Rows from block 2 of the image encoder, named by matrix and row number. Rows with one number belong to one attention dimension. Each number is 128 + 32 x the weight over its row's rms, rounded and kept within 0 to 255. All counts start at 0. Numbers have three digits each. After the name is the row's rms in percent of the matrix's.
# q: window attention query, key and value (stacked) (encoder.blocks.2.attn.qkv.weight, 576x192, the q third), inputs 48-95
# k: window attention query, key and value (stacked) (encoder.blocks.2.attn.qkv.weight, 576x192, the k third), inputs 48-95
q.24 100:151180069171152139075150135104157102101073076093091120109124150086148122119135154126133153113124127136143160141244116133122182147150109098055130
k.24 097:108128110144072125102095168174132168168087100107181088123098104188141171129144126146144075178039147135123138131185104166156127086126150166167126
q.25 100:124137090151104147099077087148135129041127134093169106170149145131105124193103174144100130084128167137169137145150199090099081116141052101107059
k.25 096:141139080136130118065093193118178075076135135129168162112122129098174092139145095183136107172144085109092068116120136157085145135135098107138084
q.26 105:169140060115191207090151170186093114079074158135115090111185128144135127092164146138118116132107101092110146111088108107102142136125127118112161
k.26 093:084125101155133086107141089177143184088079056123147118125107140151163133116058120163167129184090125158108097073101082132183144131114149131121117
q.27 083:151200142134146066195077121080137100100129097093132182106180124105169103145124103108049108115069120159142110142118171091085109103174087110153138
k.27 090:122151179111094141152159114156114108113111163120140103093102065097110102147105158150064091162144149129158160127119138150231149119072124143152074
q.28 093:146143098078141139169138140168109150090156078124111153062171111137145148149143146070187127134171167119106121120134107151139163138116190103084119
k.28 098:102110152182163096125117088151088092123052101105117135088137025136165149146165092097114176158109147129119118114097114143140072147133129104128140
q.29 101:162130109122041114100079139099133190117162121119097153186134186164108149098101140097111122153149106156046143100131117111095138131101118124052108
k.29 103:165139100155141123122165128138150135140082141154129103163121135090178121177106119080064130126115187152167079117155170082103133146112168156161134
q.30 100:187133126130089103078116096152130168077168147125139142093107107103204124118114099097118126136097085115172103136108119123078150203122122167083121
k.30 096:114123153114144137159162164078148138134101151160167066158137089107157115167101131135172111201082107150143071129115111131159228159120131144108219
q.31 101:165129125107142133173093127130094108078089119115113120159096088108132156114089114105163149123202157095120098168160054089139130104165163128150074
k.31 102:126147145088113165106164138162124086043133151098046103106110128153145130139138097089145187078082141126142169081104116110067083166165165161168171
q.32 092:153117131172174240164123153150124105114151041154117085096121111116116090161087106086138118093064171128146164130105094114146103122124120135181132
k.32 097:157083142117161077134132114163121106160158079132165150145181159177172103080127151174093124073119111094174143128157130142146122081157142150149152
q.33 082:122117153118083132118129165063134119095164168083210133037174131082067051079146160127153139119072156121100139136063192138077169105086121133129101
k.33 083:116126113102083120119149138177074111112148129142164125089116134127133105118109085132052151135141122209155108139159126105173110076071137147119052
q.34 116:207092130102111195130155072100114141153117151207175121116150102102064135169137074143092110112167095089092125008148116114108169147178150117112156
k.34 098:107080158072136134123132163142156139147161137141081123118129064123136114064095143118125134020183123120161095115125202136161079169125120162132104
q.35 101:088180147163104103082171102154133078144153141137114072088177142114139105119142101126066095161157089164155128175138188159104112164084136126110086
k.35 103:158157103077165094092126179141146143129134152123078146146138114145077140083112124204086121185096144072097181121101150155157180129221140118156104
q.36 106:102094131129124113185114121174143146082142120106080148133205146150122125156100155092150134155113158126129068110157127122133142233112137180147111
k.36 110:141149150133074183200182116133158104115136178129137110131137118128098129146145139114081085145103068131152100121083125134057103174081133116109074
q.37 103:175136107120154112068110141107168158151104122120100105177112123096126098141119163144112063095108155137136104125150126154099162112203102146133094
k.37 102:091143160148057147099140172080160133106147096134126148151119104138119142113140113143136122110142116179160184111093098101077087121132135121151060
q.38 093:155150101145111100093100125149118182111128145121140097109189138125186097148170087072091121147074128136124070166083166098102190169117139177109109
k.38 104:128131122130150115155149129119155119005117132141157136135145123102144121172117133094169142120103137107194117127159114137122145139089081142082117
q.39 090:150118117143136158187085086107169097128131113094112122088085133116132145129105119124150119144052101109152106155176175205125130112149100158025197
k.39 097:100121096142149073130133073106124209152081095167075151173122126176188121112143151127106101124112138117120187123171181171140112113182127105135120
q.40 095:155134175187121110141124105122083213102068100107126087103148111146128108105117109110070099121140135110098121095100099126132135119136128101105098
k.40 091:100105091100153028124128156176135097156156138150153253100114123149179122152123094130114096145078150128078048091134090163096135151119110129124106
q.41 092:150152103120132129180075091137151144155140049110222148114120148127158136136057121138092112140099146121127066087134119088140110107116080170122113
k.41 105:171173162139114171122121124112175135086132142075184148158105144066133161115131078127141134108100112176118143122130114115143200173130170071157126
q.42 100:109095165108110120114054161151180157080186158122110130123126085177097134193179068123084126117098183170085123108139139153190080115164123128149128
k.42 102:113122131109111128113113174083096139159099152116142127172152148060133130063134144181125139057159098117165060129077136116193126174130138161134103
q.43 112:155111139092125192104163110083106139079127116177154112140101144182107118079078130170122094127186129183171121065138154137114122103084145161088140
k.43 110:123120103135108148132131123116115121111122144168098102194130139153122198139180111121151145056076095127123166158160139144098114164185164137190179
q.44 103:119093116116043159141113131127089114090106099175165136073176099064117057138122182111113082151116095101091110100145131097085143097141100196095073
k.44 100:125197088082169075118086141154131151152161129121123132086087096153152109213118201145132126119176168085118106107140137226133120192138183166098120
q.45 089:116136111139066119142169202145175110149145161185162119179119083120118100084189111167145134132099118140077150124160087090140119131105142185133117
k.45 109:172116149121189175144126085091191110121075058110152108137111129097102103120097151089197136107183161104134141157082129105131168187116066148135143
q.46 101:168138140097152138083126167134076102129150027097169132150127139112132127140138113168091084081166133112135177061098153085181126095128093136072130
k.46 105:129046107122159148157110115143101072128118137179081095079085171079142095132105081212173143140124119116128133131162174190150076040051116129154060
q.47 092:165148126087154120196135095076100120196166149119135151094138113096154084156124186084140126149104183135106086095173119136140152135128107122130124
k.47 105:152174118186110138156196066078133118180126126139189155119100131137130125203178146145134152130106098178098132135023147130086193135058107122124117
q.48 105:060090132109126116174053148153069135136159113090150144105129124097109170120128138140119106145130128166082153161194132129113145102115134103125127
k.48 098:118149086110152139149130167125169141149097194171130163149084132117168124118121136112134134113181165084141109139101138133154155137140135174142128
q.49 115:196180153099128126134122117152108093139054071162194100116136028118122161136105089114111139129103060184082140131100138088137101134151129075114135
k.49 107:156169203125109111124109086126134026110118150116162100148128124090159108163190121199099102124145115117176090144100165156104138116089070096156090
q.50 095:124116081118133028121149206121114117103144129186111094154094131087151165151202160079090110087079114168147142134073149126188114111121140115091030
k.50 094:115131124159136074160116087131086098075167053069104122120098137097120095121135123142143077080095133147077096145072095097218169099150153115120155
q.51 097:084146134163092082130149084142126120140167112144161135126142110119116077069114173115122102081069122138125122149150061149113134074143153171149072
k.51 106:094180121155112124146100124102132127134140100093147107155100113104130156104143108154174115098119158131116127160140134153151173123167135138167150
q.52 101:134153103102143140120106136120107081102130143106163111148184104178164103134093115078160144126154118140148144185190102111117146211160130123077096
k.52 113:102126164198098095172086134101170148161108163128138098145133150137154105128103134146086169153173089200116099113189125119070173089104156105125079
q.53 094:061096123140108148192153134135122127167167119124148156132137126155162058142097136144101140131142182079121131059129138118100073149170081083098121
k.53 103:047069148115194094184148110114148094127119117178104204219042110129153081126150116102115120067156086142130138187125162057134100162146098159198156
q.54 100:159141134188157128076110181123100137115104194113140135146100167152098140112080091130048117116093151126084163136131214040122142158080149163056165
k.54 093:100092193162188110118070102115053146155156097125119082104111144118167185119120166108136093115097204121168075108177110154092088156079135087138100
q.55 106:190172137105104082113135103158165153131118101096142185089144132130109106163142114098141172137163066122051182224113188151151060170147075150126171
k.55 110:142081124166112104105151073160191110089054156121129124141138109135121121120137126133154139163145111122082118178118114145108119110078106175127103
q.56 098:168235105149138148114110161173078125100142168097084106159143129095191184029070176130116129150118159087137110157087080185129156124115137104125150
k.56 092:080129134120121144104087116168115146098164112106099137131188187135141150080028103167160118106126161119115112130126124128106101150064172112146154
q.57 109:163140158085139129123127169131083182184119112172194121120170078151095076136106143114166133129127075114155127124154121152110075121142096144165143
k.57 109:122108117111149086184102123139061127092144187112184086119123172135108111121116094136120133151086158168073091062177105142134163107102177157127106
q.58 109:074120122090133059124119140151167173123121118126091077118099171156098136128109152142112083179104111132126187080166157191067122093147156175161112
k.58 101:120149113148196180108120130134094062116161138067148135117130161141123086198168112122111082113189223125140162138102113099108188184117135083076047
q.59 094:131106078170129091127094143119136142152131108132101103097121198124059132188154096118165148173111160087099152147193079140146107181166149090139192
k.59 108:188145158160123045107136102113181121142139112173111189054086109125141070138103120140127149119130118158056114143150070156164146177134126190040116
q.60 104:146118126160126055173128156114210171173101135161144097136157147140131132107141132139135123115139149118140139162152119219120114130160195094167141
k.60 093:138149133171175163121152148157118146120099197150130085094129138120140138021120093140153100118173207154111126154183112146117155129051127132120114
q.61 094:121112145131065123134137116117133077125119162149137145087153119188106105124122085132160138135133126129125094090189155123223139108183090141126157
k.61 105:121131140152081118170147147166140083072092140172105172182119132106111219140170137122133124138198103066096195197087096100097114124120063153200170
q.62 099:098195115116141179074164098118125086096171150135118178116100119155184176103149135114114139150153131092109107160119092191135051158123146157139200
k.62 110:077171128111124099198056100153160134157120129172091094119134105130188140078106120135080152179116122107114112124103116069101118107124171127154080
q.63 095:123122142071168105158121158086132123151160142126109112115147097150142156143136130188112146086148154115065165107153093189154092127139108061132114
k.63 112:166143069148111141143149101131134125174094168092140134056158122126193113137113099121106104081146093103148167069123121115094151110074130164110026
q.64 108:129151128137097136158117115121070171146083183170091172087065136146109061121154121089174032098095133134134142080087110122182137157137146131160134
k.64 103:075184125157156140111151141084114157118140164145160081064127103096076242134089142134080128125100131157110150068126123141086139099120116117133074
q.65 104:171066113089118132158155103128065147132064183167135103122108116147123074109098105144135069149089144098177083080052221153143159113175141129167140
k.65 096:151131141130118154095166100115114131165110111161125153117235207102129128142149122126096106091126126169145115132087113079096160052195153100159124
q.66 107:112129119134142156109124137187060155089173136119122130129109143121108134140152142103114111149097155131151121128121149164127111125119143153157160
k.66 098:108130148104131103152088155147141141151172134107155136141105104122111145140095165131066129147140150172140066123098067110170162152138176129131089
q.67 105:115127174112110094106118117085121113179097142145109100110132158123151132127169103057154127093123097150146146055193172108160168127111093107151115
k.67 101:120110098078097182194132106116146105118139110126102130166166112138154183118116196105109090102093110130112162143094123104141092114121121117183087
q.68 088:159136186127149158078139139174152150125145091076137155134116091089131105155117110129171132089121174112123162154098127036172127155152128122178149
k.68 088:092126119191116200083093123112169126110130116169123116121101142160120171127123112144071117139091124164165157072113122124101091096099133084111105
q.69 087:094168140186072109136137130133113111157117152075190140114112169102154138138171148098097130115092131120111121058142128188115099128126119142076195
k.69 091:116123087124202132140168069105151154161136134150124127122135088128117130082149159085166052161102052093114112136156151082087124138152139069129170
q.70 092:123149104111146163105160161094159072175143118101137150103105147194117136127120095176147114124109108121137151101126109119100111037132126113103089
k.70 094:126140128175141083121106123122127157171095244119116103161121142100099194133191162133175136111130095134123120077179081078191091128140129159139123
q.71 116:104103103133165104083068147137075082233149150107075130145148045089117138124144175139152080104108133154177143140138133089152084115124094118148053
k.71 102:120111140130158126127179086119123079169101064088138133159097124096131103104125128142153108113122128156132160072106154150150063127142089157143111
q.72 109:093127163129130153131105126178103145203103126096167177158112076160088145067147170091123173126154150117158074149124095218100181128171112123141154
k.72 111:080054105102090113148116135130115202165115130131166146135113136191127117083136101163130210161109124123157124097180093071148112076101197132115120
q.73 103:122095114130107148116224152151067119158137136118138181109142135098139140118149102149125142076144089105169109122103131114145162179105086121174135
k.73 101:120125104116137124120104118130134091091131096105071139155127066155130159148141173119129142132122142161171123081135163130140117036177130141121149
q.74 092:111175064161127077136079192165054102117147095122156083135172128119160170105126150079161182103132146136116145194174119122102146064130167143159185
k.74 082:094099061106135106187102128130150104103126091092122142094102113111180049127072187084144105110118183169103058106137088196151143210081165129165163
q.75 093:181144138088138067076167137102146131127190110134101124142112195152095145092154152151113131091116147097126162136096127149155134140082107170116079
k.75 102:127097068123148144101146102144058120143142111071108153110113109105163141095067107126137129113111163159125145116100147170063151083111122131148087
q.76 112:106156126016143095127117176146158125103181148082100086101145080083118122125116092169139199119123154161098141146150171117113068116132124101185150
k.76 099:102167129173129156112058113120140125158186158121128208083107134138157128120131097119105158200151152157118142162156150158102110125154091159102105
q.77 114:128152122083085053145153139110104059164158066125137079144160162141132118092152107109134110156115156145130147127085063114089158057164138136118094
k.77 101:124114132098169145118135127078141155150107121113129153147183158116142115120187157068190099161068142127158079114126149157083138144180082127131155
q.78 105:100120180190160105138190063076103160195058122171120148085140181122132138082149117178126122108090078116137125148182149189133131119106095090086139
k.78 102:109145158132122112115187152092174148153144138092061133125183138091125132140128136239144087151125165090147191114161163105116136104086163094142092
q.79 097:164167150168143102060107130148071210147070101169120220136116113130145124141156108199092085118100141156103109167170130094171126083125104092109202
k.79 089:083119101168087162074093127146115152167126139126128063152098148118109158130115200120162075186133144172144108110127117068141120127135160140136150
q.80 092:098074178137150108158152084135155130106129129169085106127118119125181057153150137141132058140160139077151094148140121105191111104176085098167137
k.80 092:090107115123145152163126165144131183102131112178122054136120153108104132125169125174090062138105153163101146066163107059140164132142165126099082
q.81 099:094101173146140132104123142174069093156161123168083149181129138151123123138146115055121140069154099190138141160144191126097161167175149164137054
k.81 106:131094122118131109142181114141151136123120110150116210177113119129127130100132169113152119115131122120120119063156111147127072116192064122141111
q.82 097:112088140116140060139110173205062129118128115115109096072132136161151128075103148166153147105126066141153142145145099130167163140107104165139130
k.82 093:150106110130123165095105091179156123092083088139126170150143130155150126132113080141133125097124160126144136116094128103119101101164168152135094
q.83 090:123115164148120080096097192140148150140164178105125142185132128152086140141152091095141136132173106084213175191115123128145115117127105141129094
k.83 092:076118147123102090116108172189178098143173161133069124152102159141159157140158147127114100135078167159123128123112137157205121138169118181160073
q.84 106:153163076148139095134150130117155130109148157064120151159162137134138146117113121095082111135070077177055068166160102117140089078089120087099131
k.84 109:101142147098105160177157137144160140088144130055115139117153122104140125078134164037139151207119187127115129147116114137108092121155144082156094
q.85 099:156160084140130130146153136140123139110136169181143140161104150151059139164154133112170080172144198136143145116109116131114119080210113115131132
k.85 091:131141135152180118109081103168094176083101102141129107137128144130164119209131158040113113144128156155139160105101161093066144158147168062104072
q.86 096:116062085156113153112165137129098087108160111113140082048113110148138165108061105136136131087090145105135188074148126161172107223162122176074122
k.86 088:208170121165171164123166077072161210131132164078121166134106102142066155072109138116143185119142166181111158166159161097106144164158158142114163
q.87 107:113194165067148087138124062098083117117132109120136170147142065083149163170124133121121151118143127127113136133107147094123140166152144165175109
k.87 096:170148119121105071178166131145124152101098155147144138164104127118149162090189114121059135118135099137056134191154117139088108100097164140120095
q.88 104:159171161159127138137115173163168144107137127125137108146136065142195158091160107164147099104132115098096170135125117091107095146088151143070123
k.88 094:123124082144100152156147099134153131118132130119148143132141102158116075167160082127205143095123141138087098182094082100145143103147154233126148
q.89 101:099136183130139130133160102126058135061140147120119107189153097157090176160099123138179109168134207175115148137081086087070126099114137172148186
k.89 100:165077191095191190114101109141134127134134113107203098122114111101123174118135145116080166144185166110134097150172108149187140103151149108084076
q.90 100:149158177150074106130154123157155079137122142116189146129121182139145122062126150145140161150190074154137111099154147118106145126116155075118133
k.90 102:168240164189210075157128125074159165117157076159048076122099152149162216170143118089146143150152101141145136123154149116081117093124165123154120
q.91 094:078090090119088149088188108102164128122130085093092158119146067036159093103089156077177126135144139117143107170170092154167081120094136082110109
k.91 104:156132124154186211113131105079148105169151125146138159117129107171066151125138200124160142095149159154093130120118187191067159083191164134114085
q.92 092:107103162123129149121165110191133100109153097169112149164151107073177160141136158146130121141161136152159114167125094057150146131105148144089208
k.92 090:176188191084151088138131092132120118128208125172113174170160115138140093143147123104120087166159135104122133122128136153145108098120112084131200
q.93 101:146110168121109151132108049164132173106139165144128136125100115146136134039153131110119124112184129182135145135138164069101159158161160110113112
k.93 116:110092117138159119102056148154102120132148158135169069101124151154187108150172086107068130169127109136136058116137131105079153070117129085130088
q.94 108:125077126126132084044134112149151145140142173109124118192144094191144058132135092213095176151132148109170133144137059158158147102104124141129170
k.94 106:173087091144167173094124075133159166091175144140156112101180120168127138098116060196150131171093106112134127170132171103132124109150197109119128
q.95 099:144128152179141083156087139144111133190178162039134162189073134175171141089122149179144144120139055094131120137188189099144148122113124115135132
k.95 102:058162145124124139131131100066124135112156127136107104102132162127109103115097125196167163067170117131178174134166131181177077165098140136116130
q.96 094:110138170134185080117128089152108126095101155080116122132116213125131088123145131122104183140102127135095158166119158133151058174101151079127119
k.96 088:186140143170129122118105169106115126143102059163108112178139142202144102108150124197107173181156132105123117080085183154074139140145115107113130
q.97 090:155124130106153099156135169114139122099105116148090080096136137125128124117116147143104177138129152065139094164114241124144122110084095109115142
k.97 098:167146119103158163147105145100134175141109183091086163113201091191078091094145116180116135120181112112145136148101162122109110167151106191051154
q.98 102:088150104093165129058144171137131212146110152101123121143061133128133168109140171149123086174067140108148085152113119158125101155086134150185061
k.98 094:177113133108156032140100134093118101137165091155173131141122188106085232142169118124117149069156090139124229144086106190053118141150130144153099
q.99 100:141135120144179127164152101098126106064081210126165076057096118164184115148124126105140088151109093118064130094163101069099152106092124164052159
k.99 100:077119099150150108112126160156186114209080150121111082152120186120096170067097096088094110084163143180120114159118154189079060155121134101090130
q.100 093:099104214174063132171142135220159173158095069175167085124137155139116072099154104124125156150139129102191121137139140080071080129099138154129114
k.100 097:150134127136088143138154136109084153126133101119149095134141171140097112105114220145096148136149159149148215060119141124130167143184101084090089
q.101 088:107158126134095140180160117126146163110134138156192129107166133094156123134075123098078149076094157131158092159141103193162096129076136134130111
k.101 090:077142118084152165147231108096157182111136158169118124119115181170114138061057130139203126166067116125127080191077142075084176090121128108170119
q.102 097:130134139127109175096116162119185093127104134109135207143140162147131088095152164076129085131192147084103180106185136166114124098126167167133106
k.102 101:094111188137106136103151147130144076107137097118153245134185193139120118077093095130136147105095121134172121117136167097117117134137156090094180
q.103 099:123102099130136175130169084090142122148187194147108133151119160123244119084198097133132115102110128146113125139173078120136131112170105133140122
k.103 096:167109079126163159085148144138121171102121091140141114161200099116109117185099171149172140132141086107167122142135159160110131144085120110151136
q.104 095:118092151100188133131129160081204169109120136103135118172110144174124039141135107121113119084096058120079194107143097176163161100123188121159115
k.104 099:149156107136121103085113108141084136212132141121139149091098102089137097140090079100123153163100122114121084168066110146139073162194103111139164
q.105 092:088116093161136119042140138127127126113136133084115151117108124094091106151124159210151119169170173149085134101137117121117128121114158126097134
k.105 095:095166187094112067128172127200115121106143121098157128107084124088183168106119122085071144170108090131149110150125076093137120141125114140192100
q.106 095:133081129130143105077075067125154155107193122098144114118115143128156164102136112134077094109119136085157141097065105134094107129138084155152187
k.106 096:180108111107092110090114080143155138167095101111132121123122180153134086107163108185037042205119110101107146053122173145167138127170138125115142
q.107 106:140173184116140136110170174113137171059116116112092132138078163155112145106102180094140123174126176090132180098164127082105106053124122149145095
k.107 099:139140168136123092189115188106103187146148117149130106133090074083132200102102124146112125074138107157056145092086183157144136131154167169122160
q.108 096:141119124106117205164147126111120142127062121144153173102140103149123147099138113119089077155149140147097124059135132145029091127161094096171139
k.108 100:149126132121127193128104173143126086095136089229134190094149123157113134076138147103093094051109113144088148129138116105127139130119145164158112
q.109 107:074173079109113152125140101137123137110122109156109103097110054017090167100168187123184191099117130127115108110158107159078157145106150107145129
k.109 098:131096173066088149145188121108149075029112111172099152119102118132106105110134113137202096081156089190064132099090119123161075078118112135138111
q.110 096:175069137119169174121083128150141099155065113098167133092120143136121221173097144180181126195146073149075127090160157135105110096075159156096173
k.110 108:136100139121124159109121095092078131123133111090084140108100147151122128051157128120083098145179123150107136080104132071170120180108134119134139
q.111 105:098081141142112148144083091057146168177109121170076152157063149095162154116107124146137160187110130116162159160124121144153143106182115087167118
k.111 100:153128153167168144119160135160088141134083139074146122159110102142153161173181157118113162181150115141202148094172105126168169128148198129164197
q.112 092:145121141115152069115068123081139096125120141195162138122143089099129126166147121110154170126101110087154102092105148085123145109135115125096100
k.112 087:129079129175110124151156192137133092108090114173125100097154110172130136128137175154165136158080118106119124119131081151103032142089122099136153
q.113 102:130124162126124145066121129094101148083156152132104212141086095102110095150078114121080141133113122140123120102125052050137160107106124131147148
k.113 101:098165156158132144121127086142143142110084143154110110134086135138119187097162120150120103112117123133123210113128086177111178122110161137150144
q.114 096:177161174128091079091137107082175132113068118099107167073152140062162134083151112144076145071099083087115129162154142175134140123157179149131219
k.114 095:140123084174103054143129179076134140145180085088085143164137149111131165064140130144123106075121162100053102079143079097129119073118122158130110
q.115 106:084180138125100092160072119099134148102116130194130108159129076115126091100138104144132116155165110102061136160108107142155200094138141117167125
k.115 100:116101104136125174089154123119117105111124172138133165096145191168101095067148137106132096130121138115114133141203125148156106161150172138152141
q.116 099:146157141183143194128095162152063097163125177144124143188108131165132155166120162097122129087103128129082133137132079110059170149156200122096100
k.116 103:101042121197117109129120157074173127146169123113089103133130129092135169068157144154169094103121103105118138181139133177157119207116183125160168
q.117 101:098188168147076088116109105109107057105193152164138107086197102089158121136159129098168157150055148156166115143102090104117161122132096126114175
k.117 091:112121106132118109181141122092102128135122138109103138132149149177089114149130111057140109135119093093158100196203153092146137100106111133151094
q.118 101:160145144129147073155121095158094151179159119162130156159171157145119107109146158124140152179107155129168136088111117217142126147149114151162103
k.118 102:148176129139156100143101142089135099104076103170163112166095146135136088176079095136229115106134119164139139162124153143157127153116149115130141
q.119 108:132186137120142122106080111111139122133127202151123120122127185153125153138113143102095138139090169104152123106112109086165096067114105135111099
k.119 116:106167153113123205147119178109145138113080108150158179118102160103117135148165114107131144137128072100142105175170164083105068159105166137124154
q.120 107:159186138110123049141152132122170139082162075086115117138114104084120067120136166106109112148100104130164160087142138142088092102078167139108108
k.120 102:131156130098141126085135115074123128122089216137111075121088134097127089066135153182093154137092068100146115074098130141128130103071093101128131
q.121 100:115126130113123095129079183127128113161179046109168119186137133110108149114131145144150138117091163139117108164140111108070074145130172169126163
k.121 108:132064103117152158117120132179116109107124142137135121142119150176125159141131149189148038170174101084065133106107131186114122113176159083115199
q.122 100:166175122172135142131133090158158122152115123128102088116126120139080113081134080136127080119158192062097154133151139121133163210126135052121139
k.122 095:089130122166076129125076163142147070108096151212142112110135150098118126196103110072179107113151133132112151135108139123089096100156147134154111
q.123 091:173132137113102100121130089191145094130140102178148149137130114115186115163111195130094146110128123151116140098096087103132171132132128132151140
k.123 098:169088058114109111134178114112109048094210136125167128128165128126110100115152127136155148113068183143080105156191148174121094076146130099215139
q.124 091:106057096172115126133123095157137085185173091110167147142127125117144135125121116078167144117107105181189086116101109167173145112192133127123103
k.124 099:147155139124159138114131099146128120128118149104176096131136164152159197083140083102145058176144089169190146125131119067137154098142108150108154
q.125 099:113081103037178136071176175112160170143107133129128105120095147130124143177114169162116068151037083139154155127074109134183165097102093114159131
k.125 094:078095118098112094088145119110127128175093135113170153176101181143154099114134149054118098178138124086123169103130123178113091105092149092189137
q.126 099:165103090114128151067099036118106162151112082118090117092124166121136122180159124159127148089067092124170083085115117123168131119138106097101125
k.126 096:144063110127146141079169112069127130109099105139121055109039066186106126171112164181108150111144167130171105105123155082156117083117130074044161
q.127 095:109142151158120131101110087101147101134133220121034190106073114135149068057124116087129147094185169092108109127154086174142090132175126137066177
k.127 100:074152140142106081089104208084140128112106070155160108129094112073089173128118128094098166088076127094129127178163069063196116133096221110164158
q.128 105:098146138145137072125138201195149111114163071141094121202194150089065128133147143167118162163149135140162126144170102145103139135076167106125127
k.128 099:147144131116080137142170146111147150105100139113103164141155142141104098130115130133111141166150074147082120068101082151115136146157112134115136
q.129 107:112115146143107148116144152095111169136153200119107091120155112124163095110126082089124111102105198141175152132165136106132112054188148078182133
k.129 111:140103105150164103148150208138091149164159134148144170165072158145109071108115134112083104098108111156136150122124158173096144145158187147133190
q.130 101:162086129108095132146103135081118167127126085064168108138186142130092133205148182095144158151126130129140133086104063190147119118086130149117137
k.130 104:131095072138170106083125146149066160090096148128113171087149145141138136127117135137114112135114140134162076131115152158130109179120124098117131
q.131 086:129151097118093063076104180072150166102165098089181139140105090114129114134129187145139120158096082170230157150129118140136182108135109145126082
k.131 088:102112101134090152165126107059069169092144124096132199090135170138181113079166143140099197126123131138173096113141050082187101168119092118132160
q.132 094:167152118164114159180098147162141076137134095097138091067141153207175144122127076030144097116139139132098122144185123071137147126155099133130125
k.132 091:133126062191062119124131082117099116085189131106164097081153139103134078098132092129082095122149172132091096156115141119165128115094087140123139
q.133 102:169087088164146099154095095089129160176175160113091096142117169150168103140141108095168097132139113173143087097133081182110160130141113180126097
k.133 100:124128174217124104153167136066094162131101103132137111114145129137123128187172118083110092193110154132174153188189139127197117108209112168124089
q.134 100:118163105118096172158072168181155128110111109168161139146081127130148091119073168081190092136127167161100140112107176106165097116122130112129099
k.134 095:138153157114124066110148113108115118089101108133118125079172107089125190153172135091197139109110121148156112199137108130109063166112142142165132
q.135 094:142127122098158106147089146164152140123092124109145169163151124076152153124178115152167145132081047118126185045111113150129152087117126104107157
k.135 093:140109126091126100118148171144119147125105115154137118139147131123123141101132176037127151142058135169129148103180137145105148122156166097097107
q.136 100:191132151119087068100103107119156123136155096079078154136099096132111137071138127139140216137099090141160174100108062151129088069104122165102150
k.136 099:089111159098153129085190099139175171127072188106147115152141088114054115143145173154148126139113156180120167110145090166155138118140135127184146
q.137 097:116147113147108143124143044086127057183083157153087138135118110107155132137171118118100095123066060217100143117111105120154102101103148188163073
k.137 104:171185164045103147098121119082132127156162122106164049132096073116127059093136124135162167177117123109159185120126115058148114131180139111162099
q.138 101:093113097129074084149163158117115133204143172116140089080189067093163089119106124100187106130173149073103152114101162092140163158133126057115076
k.138 112:171125108145186184169122184073133106072110116176139114153112078156182074112110163109128129127173064102079080171107065124201147111107136127115176
q.139 101:045103116190071147135127064105150088136132127085150130098173069112136101142134114159098125151160087098142133077139155100111150161080067200098146
k.139 096:118135117141136144136119135092063107129141093124122093155146105144099067154164207141120176139125144199162116082190121122125157172167131101103128
q.140 103:151162104130155117099120103065108198143161143161080151115147106155108155100150149113095122095165068131108146125117091098162136115137152065118195
k.140 102:121154122156109128106139106125122169067147071114144156074136108095087132139134087100135130108108144143153112170086157119099068095125145175121140
q.141 098:104131201166179120123172112100135134096118130155163137140104146140091077151099116084148117184169184121184099146101108131127117136066117152152137
k.141 090:089133153160149081145130151148135166130140115087127147109144155080163164060117143142106168080087126128136110163178094164124133127136097095149151
q.142 104:113192126110091206098175112117142184127141104116158102106148136023094073122137164142134119134188106128167101133126128129142101127081162153102115
k.142 096:163161082099145147108082123058079172111128128121137092115119140124139140143111133134146121130140105163118158132082105161092131062179164106155099
q.143 105:090160099069088146074128126130109115197115094113079104131127147123136154107142092076152090182126173042160152184134103174138092161094119165132109
k.143 092:126156069068127111115111152149164134161121159132066143134104129161094161190130167118178065139132134170093154181153071093154090162178160116169156
q.144 109:159150108104115070160104194156129021140191175109134145133083124035141121128169086062133118073136176138146154076124109153112213111093111136142087
k.144 115:095053125168083071093137173210152126178124116168143129118132159093173135166105112129131147149125146114132091079131168136154070118183103198128119
q.145 108:080069133118116095162161166146115151117104087100105133112137132107162162108135121071123124105129149124094128148108127127133206097065109114154089
k.145 104:120175117170160143186136227111164110136126146108156172104110132152157157154124058075101133160118184073100090150130079073188119111164116144074135
q.146 091:075133099123174078097124094113162141159143118087112088176088121050186093183098119118100136085091127112081117171114173115127140101114114125104130
k.146 101:135165087136115132112138087078135142158122068138117097126146139151154095073107127178148092143110106110110138081142146170120150075136100133111203
q.147 100:121105139111182177145124142131094125075080102100183123135132088133113113145137156106133111125135132090110154072114142099148115122188176142140115
k.147 103:121098119157100131153082134158111140143133156161130128157145127112142076090144134138163089074098140106154077107191083114111146133130108142123095
q.148 097:114103124066149139082109152121165133079097090140113131120021092121107138129086151127123157079117166148150118145094199116097186139170123086137113
k.148 098:132150103128112116164189107100106079113102171175088095136078077127186126088107152116063121099132152093140132122148124156085090142151097136173128